A small sound classifier, trained from scratch: norm groupnorm, held-out accuracy 69%.
Rows from block 2 of a small sound classifier, named by matrix and row number. Rows with one number belong to one channel. Each number is 128 + 24 x the weight over its row's rms, rounded and kept within 0 to 255. All counts start at 0. Numbers have three digits each.
After each channel's rows are labels from the 100 clips, of 14848, where the channel reaches its highest value: "band" is the frequency band that holds the peak. Only what is clearly more common there than usual is listed. The data: acted Russian speech (Dusha). In brackets: how many of the 100.
# c3: 3x3 conv (model.blocks.2.c3.weight, 64x64x3x3, standardized in use, each kernel summed), inputs 0-63
# c1: pointwise conv (model.blocks.2.c1.weight, 64x64x1x1, standardized in use), inputs 0-63

c3.23:146143146105125133161148160156140119171140142137127122125133184109135114122119129129129127124085149125139124088128092084112135103089108124117055126106160142130082083095109142166136144147106116
c1.23:154163121113150137136151130165124119144100157144153135101131168140151126122092134118147138113049171130165087088095088104139143102093147141114119135104125133098134090103111156139135126131127138
band: 0 to 250 Hz (53)

c3.17:112124139138152087123111161163092139130155159109105136116126136120137140071108141124103133117145122110134120117103092157110104169107172117157056148117135107110102136123132109102182131146100106
c1.17:136139137144158152111157117168132157156104185151099144129077135122114105102113166099101146141131121109126140123094121136165122121077155120131122147112164091091136112133118102114185148119116148
band: 500 to 1000 Hz (41); 250 to 500 Hz (32)

c3.11:129128109099161112134101132108133087112109139118121122092176063140126145110087094144123106108158164143173097122124137143163139099086098176117103146126136106157140124148104132120118143153151134
c1.11:110110122090109117101128098113110113141133141097110110117130077125115124111155124109108113178142145142135130160127143146156129108124096135096145154143172073113150139125146107153077203115120125
band: 250 to 500 Hz (52); 500 to 1000 Hz (39)

c3.0:134164135121184150151138127115129149147141118144165098074156127187166134107125112113103131129125142116105125127160106101116122113098049131114106118110131113120143144124125149108179117159115131
c1.0:150146126095147128120120157123086126206091110106076129158124098166127130096118123138144158154115096129137169134080123099142156113115091113129118120154146107140110120153112106114141159134108116
band: 4000 to 8000 Hz (100)

c3.30:123148114122130111123129143152079099142154113114172128155148124102086127095141131129151130090145073098093123130112119141122121173093197151127148120116142137110097118115159156131155146140124084
c1.30:106143135136140110124106152168137098149109142139165167156133139116125117118136130098117131169117088060100124127081128088140146149110184092142157116118128125116086137109116137146143142109156091
band: 0 to 250 Hz (92)

c3.18:173152121134194129135145134117129143124135115153113139104124085132133132113104109157096135089130155099122115139138142116094111093109054133085101113130130130120152122109116151138186148132096148
c1.18:162132141177191111132123145121126110158115122135088148118108103128118172098135073155115131121143128102160142103092164124123123079121109111102146139158156111090128122117088117114165121134112131
band: 4000 to 8000 Hz (98)

c3.3:140127094113100105120152131146131121184090149155109105103138127128140125132149113063138090169124107128094119139135167106188099132149122095140126129132123130104163125145123095124077104102141122
c1.3:138166174131150139126153125099135101125136122151160100100138153154138106112110109122146094095110138118121135068113066116104104132115155155147111146107126096159143138140135178116131094161166132
band: 500 to 1000 Hz (49); 0 to 250 Hz (34)

c3.9:166119133108136153116157115118129141133131146113115143100057073133121116157138148145150105126103091172128132160163135122107124144110141067134124073105138109160152109099137115102114138113145140
c1.9:145081105124124118132191099120139130140099127140121123134055113133094103141166118149147114141134130144148128145101163114165152133140111116121165121141119141109118090078154119100085150104124153
band: 0 to 250 Hz (90)

c3.60:183172124128122112138104090154112107133142105128150146142156079154169097130121102126120136117125151082122101116151125123105131127130096118119115082140129118163132134139105162098161093168144174
c1.60:148163088124101116130119115135117114133120118140136142127151102165153119147118087132109151155087138128116072149084105133137124130129114159126196113118117116118170150150088169108099115101161151
band: 4000 to 8000 Hz (85)

c3.57:120108122120125120123124091106120118114120139132185102143152142124149160130117117099186116121134105099115106133110115128130114183185120147180096124116118123109099114163158058108120123143127113
c1.57:138110088134099112107160096108162126115119124122147129116143148141162163145101117097124132162119150118094069131165110142147114149154124131196140119099142118074114121100147143127119130099168109
band: 0 to 250 Hz (45); 250 to 500 Hz (27)

c3.4:159168113103068115143155131130112139115138126105138139135165096151093103111138129146125162142103145113135121135133106114146129075108081123145199116168081129149094143150112118128152123140122126
c1.4:156188112110117139133128113130108138141126132131124156079134083143134123148107128125142129116101137091076135118126114129153142081102083122138171129136066130109125126160116118111134062154130144
band: 4000 to 8000 Hz (99)

c3.13:157126138153141169178131153109119101151076154105101119130123133156101172113110112112163165087118070106090119127109135122110115134153123125088145145165106102109107134098111108110121143132121141
c1.13:161152127133117155114154108095164124146144165122119128121097148096149135124133165111167189133118151142102096110140131112135088127143151128098159148107114082081134103101166145127120078144129129
band: 0 to 250 Hz (97)

c3.53:126135119140140129175144146093134109125166147125141119098121115124125128131123131140068164112119169138127113091120130154115110096122107146143145147136073150094088143129075130121143088159074160
c1.53:142151103113137149122125112125155146135146178150142156130130106119132110135086103094096129127098134110097096128135124129203138110134096106152126124141101126079140108169083120137137083107128170
band: 0 to 250 Hz (61)

c3.54:174166137152105112143156099114134123110094102156146128086132098141109133103116097121167132143137162091118137116134109130113097098097092156136132122174125133168130105112117131131171104108124189
c1.54:148158175160132116070136108144142146110162110131101116107123075139110091076129122127110100119128162112117134143144138114100132125080109132136112121116123050160136170129118123141136139121131134
band: 500 to 1000 Hz (63)

c3.39:143118136106097086141174118132142126164133099103127089121127117152143149061145130121114113149112147146157154147135140077103124135090074109130137140144160122148140103104101149135082158124104120
c1.39:150128112139104100151116084130171100151115116113136152116147146139129163116130086105154140178121159156140145127129161102133101071123122139088143166127134104134136059121106113168126125126111122
band: 250 to 500 Hz (55); 500 to 1000 Hz (42)

c3.36:175178169099125134154130157134114120161119115123139118124131100104091167125146140138120111120143067101109149099127116120135125140112121053113084126146158146128088123121127102111124163143128103
c1.36:146159123162150164139174154149149078172117146172145111075117115141136127138133134100154153114083125083092124125132138115186129142109114120143108143114133127089132121095109129126111115145154109
band: 0 to 250 Hz (94)

c3.10:189181124160120127150133136114058127137127127134100109131132120118098077150160092162140118097114162115120143115121137117119114142117112090119131092141096166166131138170130107123122115105144124
c1.10:144128134167127122117153126124146121134141154136087114099125142120183087136150080078134111169093152109100095167130134104184108110116125106144135128117142115086151132108119121145110118088150100
band: 0 to 250 Hz (88)

c3.40:131131113065170104124151114111137152105167133137136129131133078113100106129136120128070132153133105133138116150095109168081105135143139138125178154124127113088140122130166114129178155123139148
c1.40:103112120131155113143142139110089134148140060096089134172104128114084118132100141146153123099192098114142145133147145143092138155128139099132110153142114136143093131127136086122143129147095098
band: 500 to 1000 Hz (47); 250 to 500 Hz (29)

c3.21:165145121098137105150146124130147129105140113129132118158151114109109163130151139150129145103130112128107102100121101153064116129149059126127105104154129146120061119119162150115134127150071133
c1.21:177164135108138126105154085152165120115137122148148131128122146128144123171101152138126144089124135157127096092122061125089113134145108135136109120138143133149096090115168153083144085118128126
band: 500 to 1000 Hz (42)

c3.14:115124107093156122126114118126122152134167103149151147170098112132093119131132110126097099140133155151126110122103130154095118137139137158114131121160124061140111126122141124118222108136083122
c1.14:139124105133119116113129138125113125136167116116135132161151138089091128151117114170106107134112143131142124130147101144109106139123130169144097128138110107196116133164123124144214099135068126
band: 0 to 250 Hz (92)