config.toml
model = "sound classifier"
train_examples = 26041
win_length = 400
num_classes = 4
activation = "relu"
weight_standardization = true
kernel_size = 3
stem = "single"
label_smoothing = 0.1
beta1 = 0.95
Rows from block 11 of a small sound classifier, named by matrix and row number. Rows with one number belong to one channel. Each number is 128 + 24 x the weight over its row's rms, rounded and kept within 0 to 255. All counts start at 0. Numbers have three digits each.
After each channel's rows are labels from the 100 clips, of 14848, where the channel reaches its highest value: "responds to" is what is common among them. Only what is clearly more common there than usual is listed. The data: acted Russian speech (Dusha).
# c3: 3x3 conv, stride 2 (model.blocks.11.c3.weight, 192x112x3x3, standardized in use, each kernel summed), inputs 0-111
# c1: pointwise conv, stride 2 (model.blocks.11.c1.weight, 192x112x1x1, standardized in use), inputs 0-111

c3.151:124113120117138137148128115088149161150104158115141116159137118143105123122102129165114101124127065203152146185132129115172108110147124121107152111103150134128102111076131079111147114114151150132126126118159113111114132130168117098147117176148081135142120100091106101114117112101093126139141146131133155085123159093133107084124141101152
c1.151:155076140110109130144144092120145136072066173126139121124118170148120099140122140150112119083119147165090146147145156111161143140131162131122170131118109114126107142109168115148152102127092162133156119157114087091100124121150112104106115144153140150151114129159146139147132101102131111132118149109135140070134120063151117113105159145116
responds to: emotion: sad

c3.166:107139160127149129128070167117117143156118137129126120122109159103118146107143103109095144084156156178130132160135158155114097166139143131113133078141146088095132127162155144122139130111127135134140102137122106083106103111161101121148109153169108095097109134114090144119134143165109093164070121096146112145114120107080137116122117118178
c1.166:109124121110148108155112134144133158116129108167106144136086132089133131081170134173096136166151149119104117121091113145133082077120130093077119108150148163092096116134170092129121122148150138123146174129107098131074134135136093160169086120108120117136126100137091140151123132123141100149116164126133144139107151111134103102136151164144
responds to: emotion: positive

c3.97:152112109126125132140134132149165102136145107146115128128107135152128126122157106138094054094147113173115141129101121103137112149151164147116144136113156138124086101095163129131153146151153077138124107124110133065115105122122140117142181142122150124156073142092119093104125084140081062105121121134133138149148152119101111141123157152110
c1.97:133164113118103123127118100131162122114127080115107101130108093143107129074121112118123093141149122162120127133115130126143124143160169120063095129146183155113106118159173143116150149125119068185118144108128111138133104111125104117127151109140120123119115174119175128089108093098120072146130102136121145136144170135140119148144140163094
responds to: emotion: sad

c3.145:122121084139108136124109104140122203114093132111125103108114129153142128137127074086154145152146128157147150113146152137157126121145080107115151090132114128085119170105153085148131160123124111148137105134136105154112155126130089134091108140088094108111120147133124108144145100130170160117148103146160153122101114168151106102083167129099
c1.145:107128107146101125094128135100123169123106146082174142106081162127108140154090109132183117132154151139117135117115146115109128128126079088166122098110128149158133168159101148158116155149170106104173096139149163119150088117119109128142105154102122085121108150115146120095149086112129132097131089136165166119115104137145140148146139114137
responds to: emotion: positive

c3.5:112130108134133170147106126116112150123107102171158136113137108179118133088120100150164141105126153146110111101109106147109113135082143171126098128133145135089154119144146198091134168076102173069100108146102139123106107114118158119142106111148144094111132138129073115116114146132143086127165140128132154100108106110132131148125141106127
c1.5:155122122159121110161155133159101163121135135159130100120167124119152120127134066121137141155145151096141104147132111106127101153092158135087119167150136118137111124138097124101148155119081119107102110143121116116137118137098095136101150117147142173127094077144135148160067142121174128132140094170131055114136130101134147167107122127120
responds to: emotion: neutral

c3.167:119131105100103135102091144152147155153152129106190122114102144122124155133133088112110071104101131127116152095080144131132105159166137106138121096121163161130127122148162153121118121184118110161103148134174148131131092139130153144155128144142160087122066128127109133082131135120086095134119133114122097137123131137110098126081122153094
c1.167:127141153100108140152095138114154103136092128091163127129084136134104153136126131076142099124121150103128104145156143105125116119144126092124142133118125130149127180103136134114133094138139141115152151178162128133125116128156163130183134168137153131100065140119109125134056115130087108147132166067073110146125145148101127127113140117105
responds to: emotion: positive

c3.161:140136113147126100105113106147112158120117088113166120072113144124156154158134110115103160180106144168129126116090119122123081095101087101108170122135147104109151168102110118101106139126136100125132115154172162150113120159126109124097132089101092142166103161140124128122136109103131147078143108129131161166144108148124139177121121118164
c1.161:148129116165133101110156131103128150149143082140137154087139162119134142117139118151152137149106160139133092146125166117121087096144083086088134108121188136091145138128117109124108095159145116134106119108153155119161152152101112120089168113094104114161141126129134120144149148124101112134120071134053116115120098154098107106140107116139
responds to: emotion: neutral

c3.110:107170098120132120176103139123090107136106148099081094117164131118156153083113113139095142145171113139103136147121079117111127097111136157127164116130145114108135104118171116165147154103138100121167128151146147152092104132071101085179092137114129143098143132085154129109131111124111121103131131122124119125158136128137122106099167170114
c1.110:144104131131113151135113150136153141095149095043116141094150131125150130107126098128134109122179123159102148147144110132155137111108133113127099134142092090115143091126153129133116136099147161085145143184074143127126092140138110106116106117130097095163158169119099097123105137131086115146131147109099160145115159159134156094142167117125
responds to: emotion: sad

c3.18:089103185120087100163170109156118130154131121113138127109115088148093146134153134156087140137116097094087076143152115118127095131140168106160151140142062147119132120113125136075131114146128118122146123108144142125136106141139117153183089137135154121185117137079134112129096090113118133129124117142074116125140139126141112150116128133110
c1.18:134137171091115135138139142146137131137129144106128129129104102126095148154135095149107165142123146152087132141095100138115103144111137107112183123128132155088160128100128102085147132138094102104113116111141126119150121147169101139160073103122110144130119178103108131177170105123126082141132120135059093120126142091155153138137179107134
responds to: emotion: sad

c3.142:114144125141158104142154154113092122130142118165077133093150094114132084142111124120110116156114133132136120111089170082100146129142162127098141112123125096128132126122169112072148141120124106171148098132119079140126119132115137128122095119101151154142123133096118080072110081140124099152150068130125132145119122155145133114115151123194
c1.142:104135110156119080159141157113133115108108145138115138114140130098095151171093168142097105157125143169152164157142149121123147135131107099147117140096098103139111117122152143169123145144117113137081096124133154155119143108153099109134107143098130150142127116109127105103134062138112070135086067127180136127127109133138151126116157103175
responds to: emotion: sad

c3.115:082115141134126135076105158140145132102118120093138089104152085096119157144137167123132120119198167061110111093120164122084157133103124102125124077116148131106143139122126120128131136112158133121186089133129123141143130132132151088133124152111097138091142132119127132053121114167125109128131150156129110145129129113118143125135133168133
c1.115:131125150112118123080136159141160110129143108137140143141093081099105151137107166109163127152098144090147100134181165114128133153080100127113112081162141098126135091136124167151149143123142138113123130153101140135152119133117138100084110106146131117089147090116078131101123110121147121172079121139146113111116106175115088154155138159144
responds to: emotion: angry

c3.146:136117123137139147118099100149153115122105135119180151104137121142142151154159087104162118110085152116152137084121131098157113142140092116068115132112158128127102132129154144105110122137122151076109158152171175128136158097117107189101135121142114125112087137131126119113110153080117129098150152133074099094134107125116082145153138127112
c1.146:104110134099093094133121076146114097132149128149167114123142086103122145135137159129137122097111155076129089113118156148149131126104152103148130163131116120133114140154114126149084128158102148147127179117185121118132138102153114143112125122164125123117134094159153163149110153110152070110155159131097127112131114066140089097094160125113
responds to: emotion: positive

c3.41:098130193089118138137154140130131158135088082154151105150117113116099135149156067104102140083142118151136121126136155162118096145188153117165154137163087162108154139140167106126122135125128127131102126088136115100111114138121135131119118143120128060131110110097101135129108104104116090094097084136125164147138116112103119134124127117126
c1.41:129115158125136174120128097136145126091076121165156113153140137100077161135108102137108102107155160167105089116182135139087123147152157130148140140106148176100142106141150111127127123134097127136106117119137158110079109137141144117127114092137132158138118127135118121149107142164104067090084131114154144112134148154090087162111138106138
responds to: emotion: sad

c3.133:125119117145128148106121119114097154081123104110172122126139130088094128068146091145159119123126170150134125076137141108144135117131137133147172125121157140086138061113095101149116142142167147130126114107143152117112138144133111112114120072111115137128138184081081177134133156138133108112139106100133100094126162138143110125136120169145
c1.133:123155089142109116134120160122106155153117120118148143127105159117127112070170098126136158101109147126150148136107086136138079115143145136088167180097143121121141116093154124152126144114103127105122112089122120115154115127111179133100155081104133134104167172095142149101136116096141117095157124081162131128114154172131148114112097130096
responds to: emotion: angry

c3.8:135113097148084148124110129169157121139050109091132144149103126167106127139117197093110150149127102147090123098144095137101109107114140152129162116156110094095142154101144111154145145115161108123137131105119152123122093158111141096159140102095123135105147131101124095144091104106166117086135148091139131120143142106149121130112160111125
c1.8:104140139171134140133129121135116114131096098107140148102120136125130092127132110160124168127086106123104118136090101131136119153115136140040147104122175134114132118117101128105147121133143135072117124119146145105144142122091117118119144147130122112092154138178101139171138141081103165148175140111106146133114074184098120135167120090134
responds to: emotion: sad

c3.150:121148139109150119118105105150182134115137138097115130093130106092089158145117146099111143158174089136103160106105159154137107151168145164137158137144120115110137144156112137119140138145090122131158129163108113106142136159144123137142136144098151140171084136113127125100105125093124100146127092136092083110154084112085110085074138162121
c1.150:128164139101148166094090126089187139132081103119136138140158111124110148141078132126113129144136084174148094084160131152131114141142146147139097120129156122129103098133168116158116147145105104111175126194125134140108132117128148134140098137111116122162124137148081096106123148150127094164104120133140135109138097140077116108101097130109
responds to: emotion: angry

c3.29:110151083155155162109101125130149093129158114080090110090125126103110154130131101109107123120128135149115166144136100119106161143147124090133145120132158075103106155151096123147132104125140117119128137131166080127151083075140089148090110142109130131107127155218107134098157140162111133136109124129136148155120104149124138123143139117109
c1.29:114140135134090100117094085143094138136138113115112157108129115173104099133148143130153109121111153109130149102109152093104158143148127146126080089135132160150115156179136150146120121119159089132119117119162103053168060135115124166145103091094141131130145148143164140123134141113112124145113123148086136152128152148098080115126149132117
responds to: emotion: angry

c3.43:155124150096128139114096110113092138090117169108108126120189146117124093124099090143118135148125112143112163134154129118145074120097094098122124123118132109103084136095167109135138119084163173080116156085141146117094112120152124127127094122124128148131127100104156126156099140127145131151175085127170105129141108121126166163131159126159
c1.43:139129148098118088162126095112117155093102190121108093107146146134150143118120120158084138152146151139105144117090145128153105142120133140132089126128124101112129134139138141127120102157120115135130132086144085105063109135137121132116131135150159136132105165151145144160112107078121074150120061128179133132112076126170145126125151147148
responds to: emotion: neutral

c3.123:134109164097126133133132127112096121123118114097083107108159121104102159132120082095176115132154141169134141148158122159127131137130147106121122104105155133122116156142148156110086120085118158112152127132138094101106096097183108146111103110110099121129114094132132101084181165118113154120103130166120164173127176115142134097159112144156
c1.123:112105131130161161073090145118140114145167137127075125150184135135127152115153114124163133128111125132115109094159153093142116135158163123107119126101131124093102155105109149110115121079081136133111134112123087129126122119140160170149154106105118145131150112152159120148127161128095107130095142175118127130101161114098133085187105087124
responds to: emotion: positive

c3.147:173106163142133137128121146107080124138138123171111067111091098127135064133146100114136127148134130124144136091159168102148117148120124109129163131129096153127152086115151110110145132148111130140169104150101103134118121139146140139142115105144125101132098127107119077113101198137122123118147127127133137079119076171096168146112102111133
c1.147:115096113073085140171091145100142134116091118138108128112096151117149095085113081086151150175134180144140136151133101103156120136083120107110148141133137083137118146156149119143126164177125139141143127138121091125116128119125122119144150150154122147116100157128098119128139136152153094150132106194074145136146143116111130101111122124158
responds to: emotion: angry

c3.102:064131138144142167132124118129172131100129120136123102116136095141092077154151126118094102100158163101123131142121106161157147137106156137092133142123160113138155147141097132147127126131125151101168132070116146127113118094119140126114131128143152135072152136153103087113126134045106151111155171134125091120119115126107120165160104118131
c1.102:117142162076130134134104129105150139146129090104165100093111121157107137102111146110150127115089179137160155150157154118156085137097111166131155137124139098113149131129126118152090106106133131065153095106106116143155122133133144131130164109184124124079116110171118087132144154113107126117094078141160160148128126120104137089136125127128
responds to: emotion: neutral

c3.45:141111120113140121133065159124133169118103109137139118110080154145150128097105142090117150132096080145094140119109143123159100117096139115116102091160100141136080130152150102159143163125135129091132104118135137142094125156121127119151106109135092087147147131143151146137142152109130111178115124091125128078133134142107175155121135193163
c1.45:122141129159140158138126166178141161095124127116109118086109130108143093126126158134122163165120121099134176121124082134157121121164089106168103091168143111119118140123134146144147145134132141099133083046129123161115121151113124164142114118152116104099138136120097138114157127113118151122108144085133131128084126074106157137145112135082
responds to: emotion: angry

c3.63:135113130106140138117125130122138142170153129141164111120099084108081102159117148141104118113134086100134167093165121158098130130138088121162114138121145157110116160156094152117145110146162101109139119154125110120122121114206126139121115126165143109096078091115138140117130157115136111132178091099108134096118142117125104189116152114091
c1.63:148128106134153153133168120111126152154169147188113121145158091129125089139102163120131125115089141089132135105154130158125111115125092088099125136134136142124122154122096139147175108146116131156127080135126166099108119087093142135102116127111148093127137110144126145180129139128164139133124095141107095137131104115047102139151083116156
responds to: emotion: angry

c3.46:127115085089149141150129150159126141154162128106186107131105126090130149148151110164149115134065113161108096132153123119104095155136091079154133127173110147127128127125143082117136133152085144108149142117133124137086158115149169149127083120155129121125125098127095099143117128105104128115114094135143115148059152092134136147112104133128
c1.46:118145117078099133125162132178139143125113138099109145118143116122119163165091116149181114115118152143150088108110129135053188143123154100099149087104148061101149112142142132120150112128140145114070158143125174124109132099088142167127099113143131149112133129105157139117112112107148128127122109126143130130153143120126100120136105157136
responds to: emotion: positive

c3.108:114126117112078145131116082134094161143140120161097134125099114139101126137141091102103144138162145183117129139076156094114154123166112124111158119132125099105147162110167094128122129166094085169106084127145118127090099143129130127106135129103109106117109139133127134151129092146168158113093107185094141140137130131133116117132145186145
c1.108:134148136162117120129062127132153137145164150125151110143141134148105142113131106126070112125151128127148114084098139116090100128171114102168154138074165153119120091062182103125128114108154142129102123138135132120148129130138121132121156121158133162150091117153107155101159118095129155099121118107135144109134091097106150073126154137150
responds to: emotion: angry

c3.154:159098121117125111135071097080132141150118116129115134067106130121142123149147114122107153132136154154130157124140145118143065121111145129111135131112151145125149153148130088154113125164179160102175108117156121103141103107127088112154160098106118123127135132110153154094152171110113145163120128147146156070137113149081124138070124128112
c1.154:083111102094091114087092138101127159148136148123126151117097107166172106113117131104088157173135128122160188098111112135146138106136140147110102110158138133112099134133153170117167153133122118106129169143115105114141108102128181128149105122111099148108120137127146153113115152144143151085087163168139152101111145148093124118109120107093
responds to: emotion: angry

c3.107:127131094131109115131121106107112164153141081127133132148134095134110098118137123107150143122196144179116111111098180125143126116138106125124148119137162132071167117152120099116135130126134118150124136122124100127121152149074127090103092108117077111121110126116130126106139127112115148187145139178067166154125105143130082138110149160101
c1.107:123145109175104135101137135123156126160119153142166102149139108136112125129177116072119113083127171107137087128122127137128109054132136126153146142070130128135120114119137122158160131124092125114132143139146127152094165097091077130082063152127132117105132142096137123130138117084147139134127129111141138151124161125135117163148103157089
responds to: emotion: positive

c3.112:120084116123131107140137150069135148172128129157128097087107118117135155114111109128083185117147152111107102130137099149113121149125163110097165108150085145137133162127149137151130121144120139103171109114119138143099111106085133127155105102125091146061142107106133126118127124090160128141107145092148140133184131171153097128112148162112
c1.112:133086133102096125149145118110071152118132093168178155143161110149156130135103145110128152184125119146116131122102131115154119138159104131098155141163069125127118106116099133125152114150122118165168128093138116112116143104075126102153131104117130145109067116142099129152106165127124109056101120136125092119118114115136134148134155147134
responds to: emotion: sad

c3.189:107119074127113133095101111115133093178114097145119158119135132124119142144126081109091145150115143120125119122123134117170145147184094097148106149085181119122118154192132133119111135136120104132129121094105104118157155096097102147138132123132104100132122113152149140107155097100121128128107147172090153187123131175140098109165115117132
c1.189:122118119110141138181128131073148100132116093110079101131131135097113118156140160142117109161133174132118179105123165130143100108160129125128119117103165130117142102139131154125117106132092137099106122155124125094139112098082123125149110137113121122093126163125143129094151125129102089144120138155106137176077141170152094160190097157130
responds to: emotion: angry

c3.157:125087131089127110090103118094134120158139096164136137095140119125101138122090101127142109183064163131153126157068106134116113165095145102117136117112128097138136145125091146147121130095111083148101084120153133146131166108148176147123141097130139163113122126123120132123151135120149143175161110115113137129131160166102088140134164125151
c1.157:136125138095117141104120145134156104130096131154154110109139137161146106174095095055164127110134148157117146139134104121127159141119119117163116095091096082155091144125138137153127144103132080131116102109140134130074106046123110141127137150155146120124143105128126136119170121146130127146122120118160164153149133123106090158183129148120
responds to: emotion: positive

c3.0:107125101121092129084112119113167149138111143148105167097133111089123106128104108149123126197175141151109160130150124082170113105148121122136171104115126134091146129131138101139120095164116108138143154138130105149176140122081120117134138114103102131099080126149140113075140088111103127126161111120100143156144114173107098142103156113128
c1.0:160135142105103135124120130171146130107072137135134140102119137123143152120154153060151123138159156124126156131137100089150101154123171107184146115120104134113113139157132120139097116099120141139097135132094116144116157059095150085147145096146077164147066137092146109144131115158143113150133111138104132125115125121103121098123119126162
responds to: emotion: angry

c3.1:121140096130133158149080111114105193130132098138176146155118131119122105105145164148114122091128175126141117171112104166102126129144105137115124146130163133059151129140090123129128103111107124130139119114117127147091099140121137135172146124123115151076175100111128116123105169073126139132135108128097088164130138117137102155122121102078
c1.1:145165094129114125126115102127086068114163157126137102121114138141153117072142133155134143135130136133076138187170141127112129148099137148095147120109158133123169126110106102097102148113138134118105134088158110162123090149145134148143144127151165141130121146120138090137104104110137129142149067142100050129129103114124137143109140135095
responds to: emotion: neutral

c3.98:121090135123143138114076118098131131120132123154135110118133128133099143110132114131146120127146172166112127134178118167141106105107139165114111086121130109100149091167140075111139133143110172110118106069169114093087087124157112156155135119119084069110167188128129170109111152137150132134108163135124146117135122127107130134134140101129
c1.98:146108114124099089081094116161127108129102162111118130081133133139115089124096147121135129133081139135128153123120151121176163155078166132155138121129125093151148150156132113109156152068155139146137111124135152087132113123129141150160156084123120129096113110089140103131113169158111115142162132130158116144126155119121079061118118117141
responds to: emotion: neutral

c3.174:111100130144129100100116143157125167086089123119134106132129149121103171160126112102105134169145149153158132135130081144149125144150157118097081120075107144129119152100134139133120115070109121100130137083169149118090164137151126069156131098158145171116129133129153094133118112111148128112136137098125130100100134148116127164076136129162
c1.174:144163097101125130123101132133084163129077156120168117149145143163089105149128099079129121149111141157108139133115118088141137099149119129092128157092175130121151133137101136148120135074131140156166140129146164155134135099087103093165127146148177135133104150127157149119130122108128116131121115111136147069113080104096099162148124140116
responds to: emotion: sad

c3.153:120111092114139109129117139084158143108106150125124119108143159097098163139118154132138084124137112105104127131103171068090115114148137144150152062132116094133103132113089137158144125129161141155176117141149155144123127139110139170142115156122131120128145167165094158090146129095087122114128121076158116095111140074127120120101107125140
c1.153:140086158113136134142135135118139173116091103139126100131146106133165164166130139116126159113107101080110126126109122091125144110114166126134180114140125086156098170119109145139179111145059140138133111136143131141080106114135093132106100136125150107076136125122097144143139146142108133099079131139170118134096142135115151150110117188130
responds to: emotion: angry

c3.37:124104135102147084103098091101157115090149095147112103139108116171123128116164107098146093088123141156124185128121172131124154162134117109139153082159122079135113132098096110120124116127131090143151122128130100123144112139145104139119129132123171104100113143145178162131114099121124127140104155139138121082122125086166126074173144139117
c1.37:144142115147130127160173168102151150137095095144124116132118117135090176116135148098143141105143119141167145063133128121111103169121103133155098125179113103115114122119148148146108125121135098122136088157108132155091087130101115134102102143133122068140149123131125121112133137189095139170124130159170134101109105121101117072160136131118
responds to: emotion: angry

c3.91:152091140120112114125083113109121138107123138142135085128129122154132127092117117116147158127150126177110186103134134085179185073121119107117156117096122155112146152153123096142173138094115142134152132109120143114129119178114091137166107132132141118138103152144156120147137147117107113088085125150107121138102148116076148150097135094093
c1.91:169090156146093138106125134163099116137110150111120095111110097086092079121103127119150151152165137126150141117080131063152121149119132101129128132144088092127159139085114093076134097127151150136137124127159138111131113125160135164172155134135109111123133184094142132117144165158118162103143165140130096125131134116139107129100116120103
responds to: emotion: angry

c3.39:133124158087140098126130146100088082115130121139106116114118157120137105128116132105154140162162131175151131131152088127189121120126167109104124117122151108132161135139113121116104129098128105109156090150149064090143137097085120115115093110098101125122099087158112129119159126108130135177192124144130129132116133138155100141171161104114
c1.39:138159121131130111087078124118134088113120128112128119136108148122138143099123112125129100121137153108147150110097081137128128125091094127087138074136172144136139138154089137103099149133128158117119143116153094127157124106145140139099152055153121120138158118127118148063100158109153127180172154123150132150138151109177126115156113154097
responds to: emotion: positive

c3.131:143125129123137127160035135133146119111137107117110116092111113124135138113111128111114115121147135159122157117121147079131102127084126141124086152131143098099109120121131161139105148149158125109096114166141120134155134114142113112086138145127100161102120129087158120122147132130130093152136113159196117108163148139081094197125113155092
c1.131:104156092128114087147075127119099169172137118143125132083076142187145111110118112087095124126124123144160109120112124068149115109119124148126132133118148096079126127156083152132157166136082121147146142114146084140132166108160121134118153135164104138134119147152164123099133129121113106129140150163148105095159112138123102127138117120098
responds to: emotion: neutral

c3.137:077149118142144137145130132158121130115126135128139153115126108126162117157135124130162119060154094132068137095113136126136145171145139114100120138115089142078095088188122144123117115135133117144133107109147105177121113067142150151110102142132129113166106138118137079168111109157145133167128141126082144092097122147106103147138107115130
c1.137:121130105154106152120121142101136104151090135154114110110120150095134133175135156107127136140136095093171125150119105154166158120080144103145140156100108117152101099141114153165125087111130111122092115152146084122141126117082155125138137137155130131137111125118139105122110065135146167122126084093144141114166083169103103157150121111180
responds to: emotion: angry

c3.171:149106127151078125113075142150148134096105128096125113114147062158118121083106146103171139112127163158113130071145149130113082123151111163144143089101129120116153094119112134089138125157120105104129099142126131151129093146143134138164142106136158113110114186131156106133119164122140146143098152148149126122136154125087126107107107079133
c1.171:145151123151114117123101122121162122138102135083089116139141167147096105129137147131160119139134120132101124100108102135138105143148162165105126108091116067126127103137091138125162116135089111109099114110121127088075119112124112083128114114125164110083138158122164128103130163125134138132161154147171169152112164172135107146148117195121
responds to: emotion: angry

c3.95:119123127128160131099116095118166106125142114125123105150106122136098147107152105136135081139113190133139148129151116116142128093155106094127142096089183148160108165096133117120136137141103083157126121131153111088091132126127112162086089113099143127137112140165138111105127145118102154134149120131070149157160166107113093185162124118117
c1.95:121163123118146128094139151137151116138133110133107084115110121132109090120107104119150089142096142110097139117183148115103148108186131111133126141140152121161148150132115162117146129090115116127163068129133099125125141095110127151131105141108140106129139137131164116104139152128152150170122148110087150154138150123093096123135058129046
responds to: emotion: angry

c3.62:113142111171115129141136179168129131143151122087130144152119164154141166110140099103144097127088160164120103110090129169119114152132112073101114122108170138126112101117108129112124183102115081142143137091160141157084106129142112158122130122115132100177098114129137110115117108147135120118158100107133102121123092090167103160120141158113
c1.62:096178133139167113130118178142097125155155151141129099129119162138133167122096112102140134095123128129150112161094146133128138164117142104155123127060131092102031111114151076088145157093134133137092120108135145156114148122120107134117130118096133086168127122138146115118135132138136097125093093115136129132150155107132129107149126114130
responds to: emotion: positive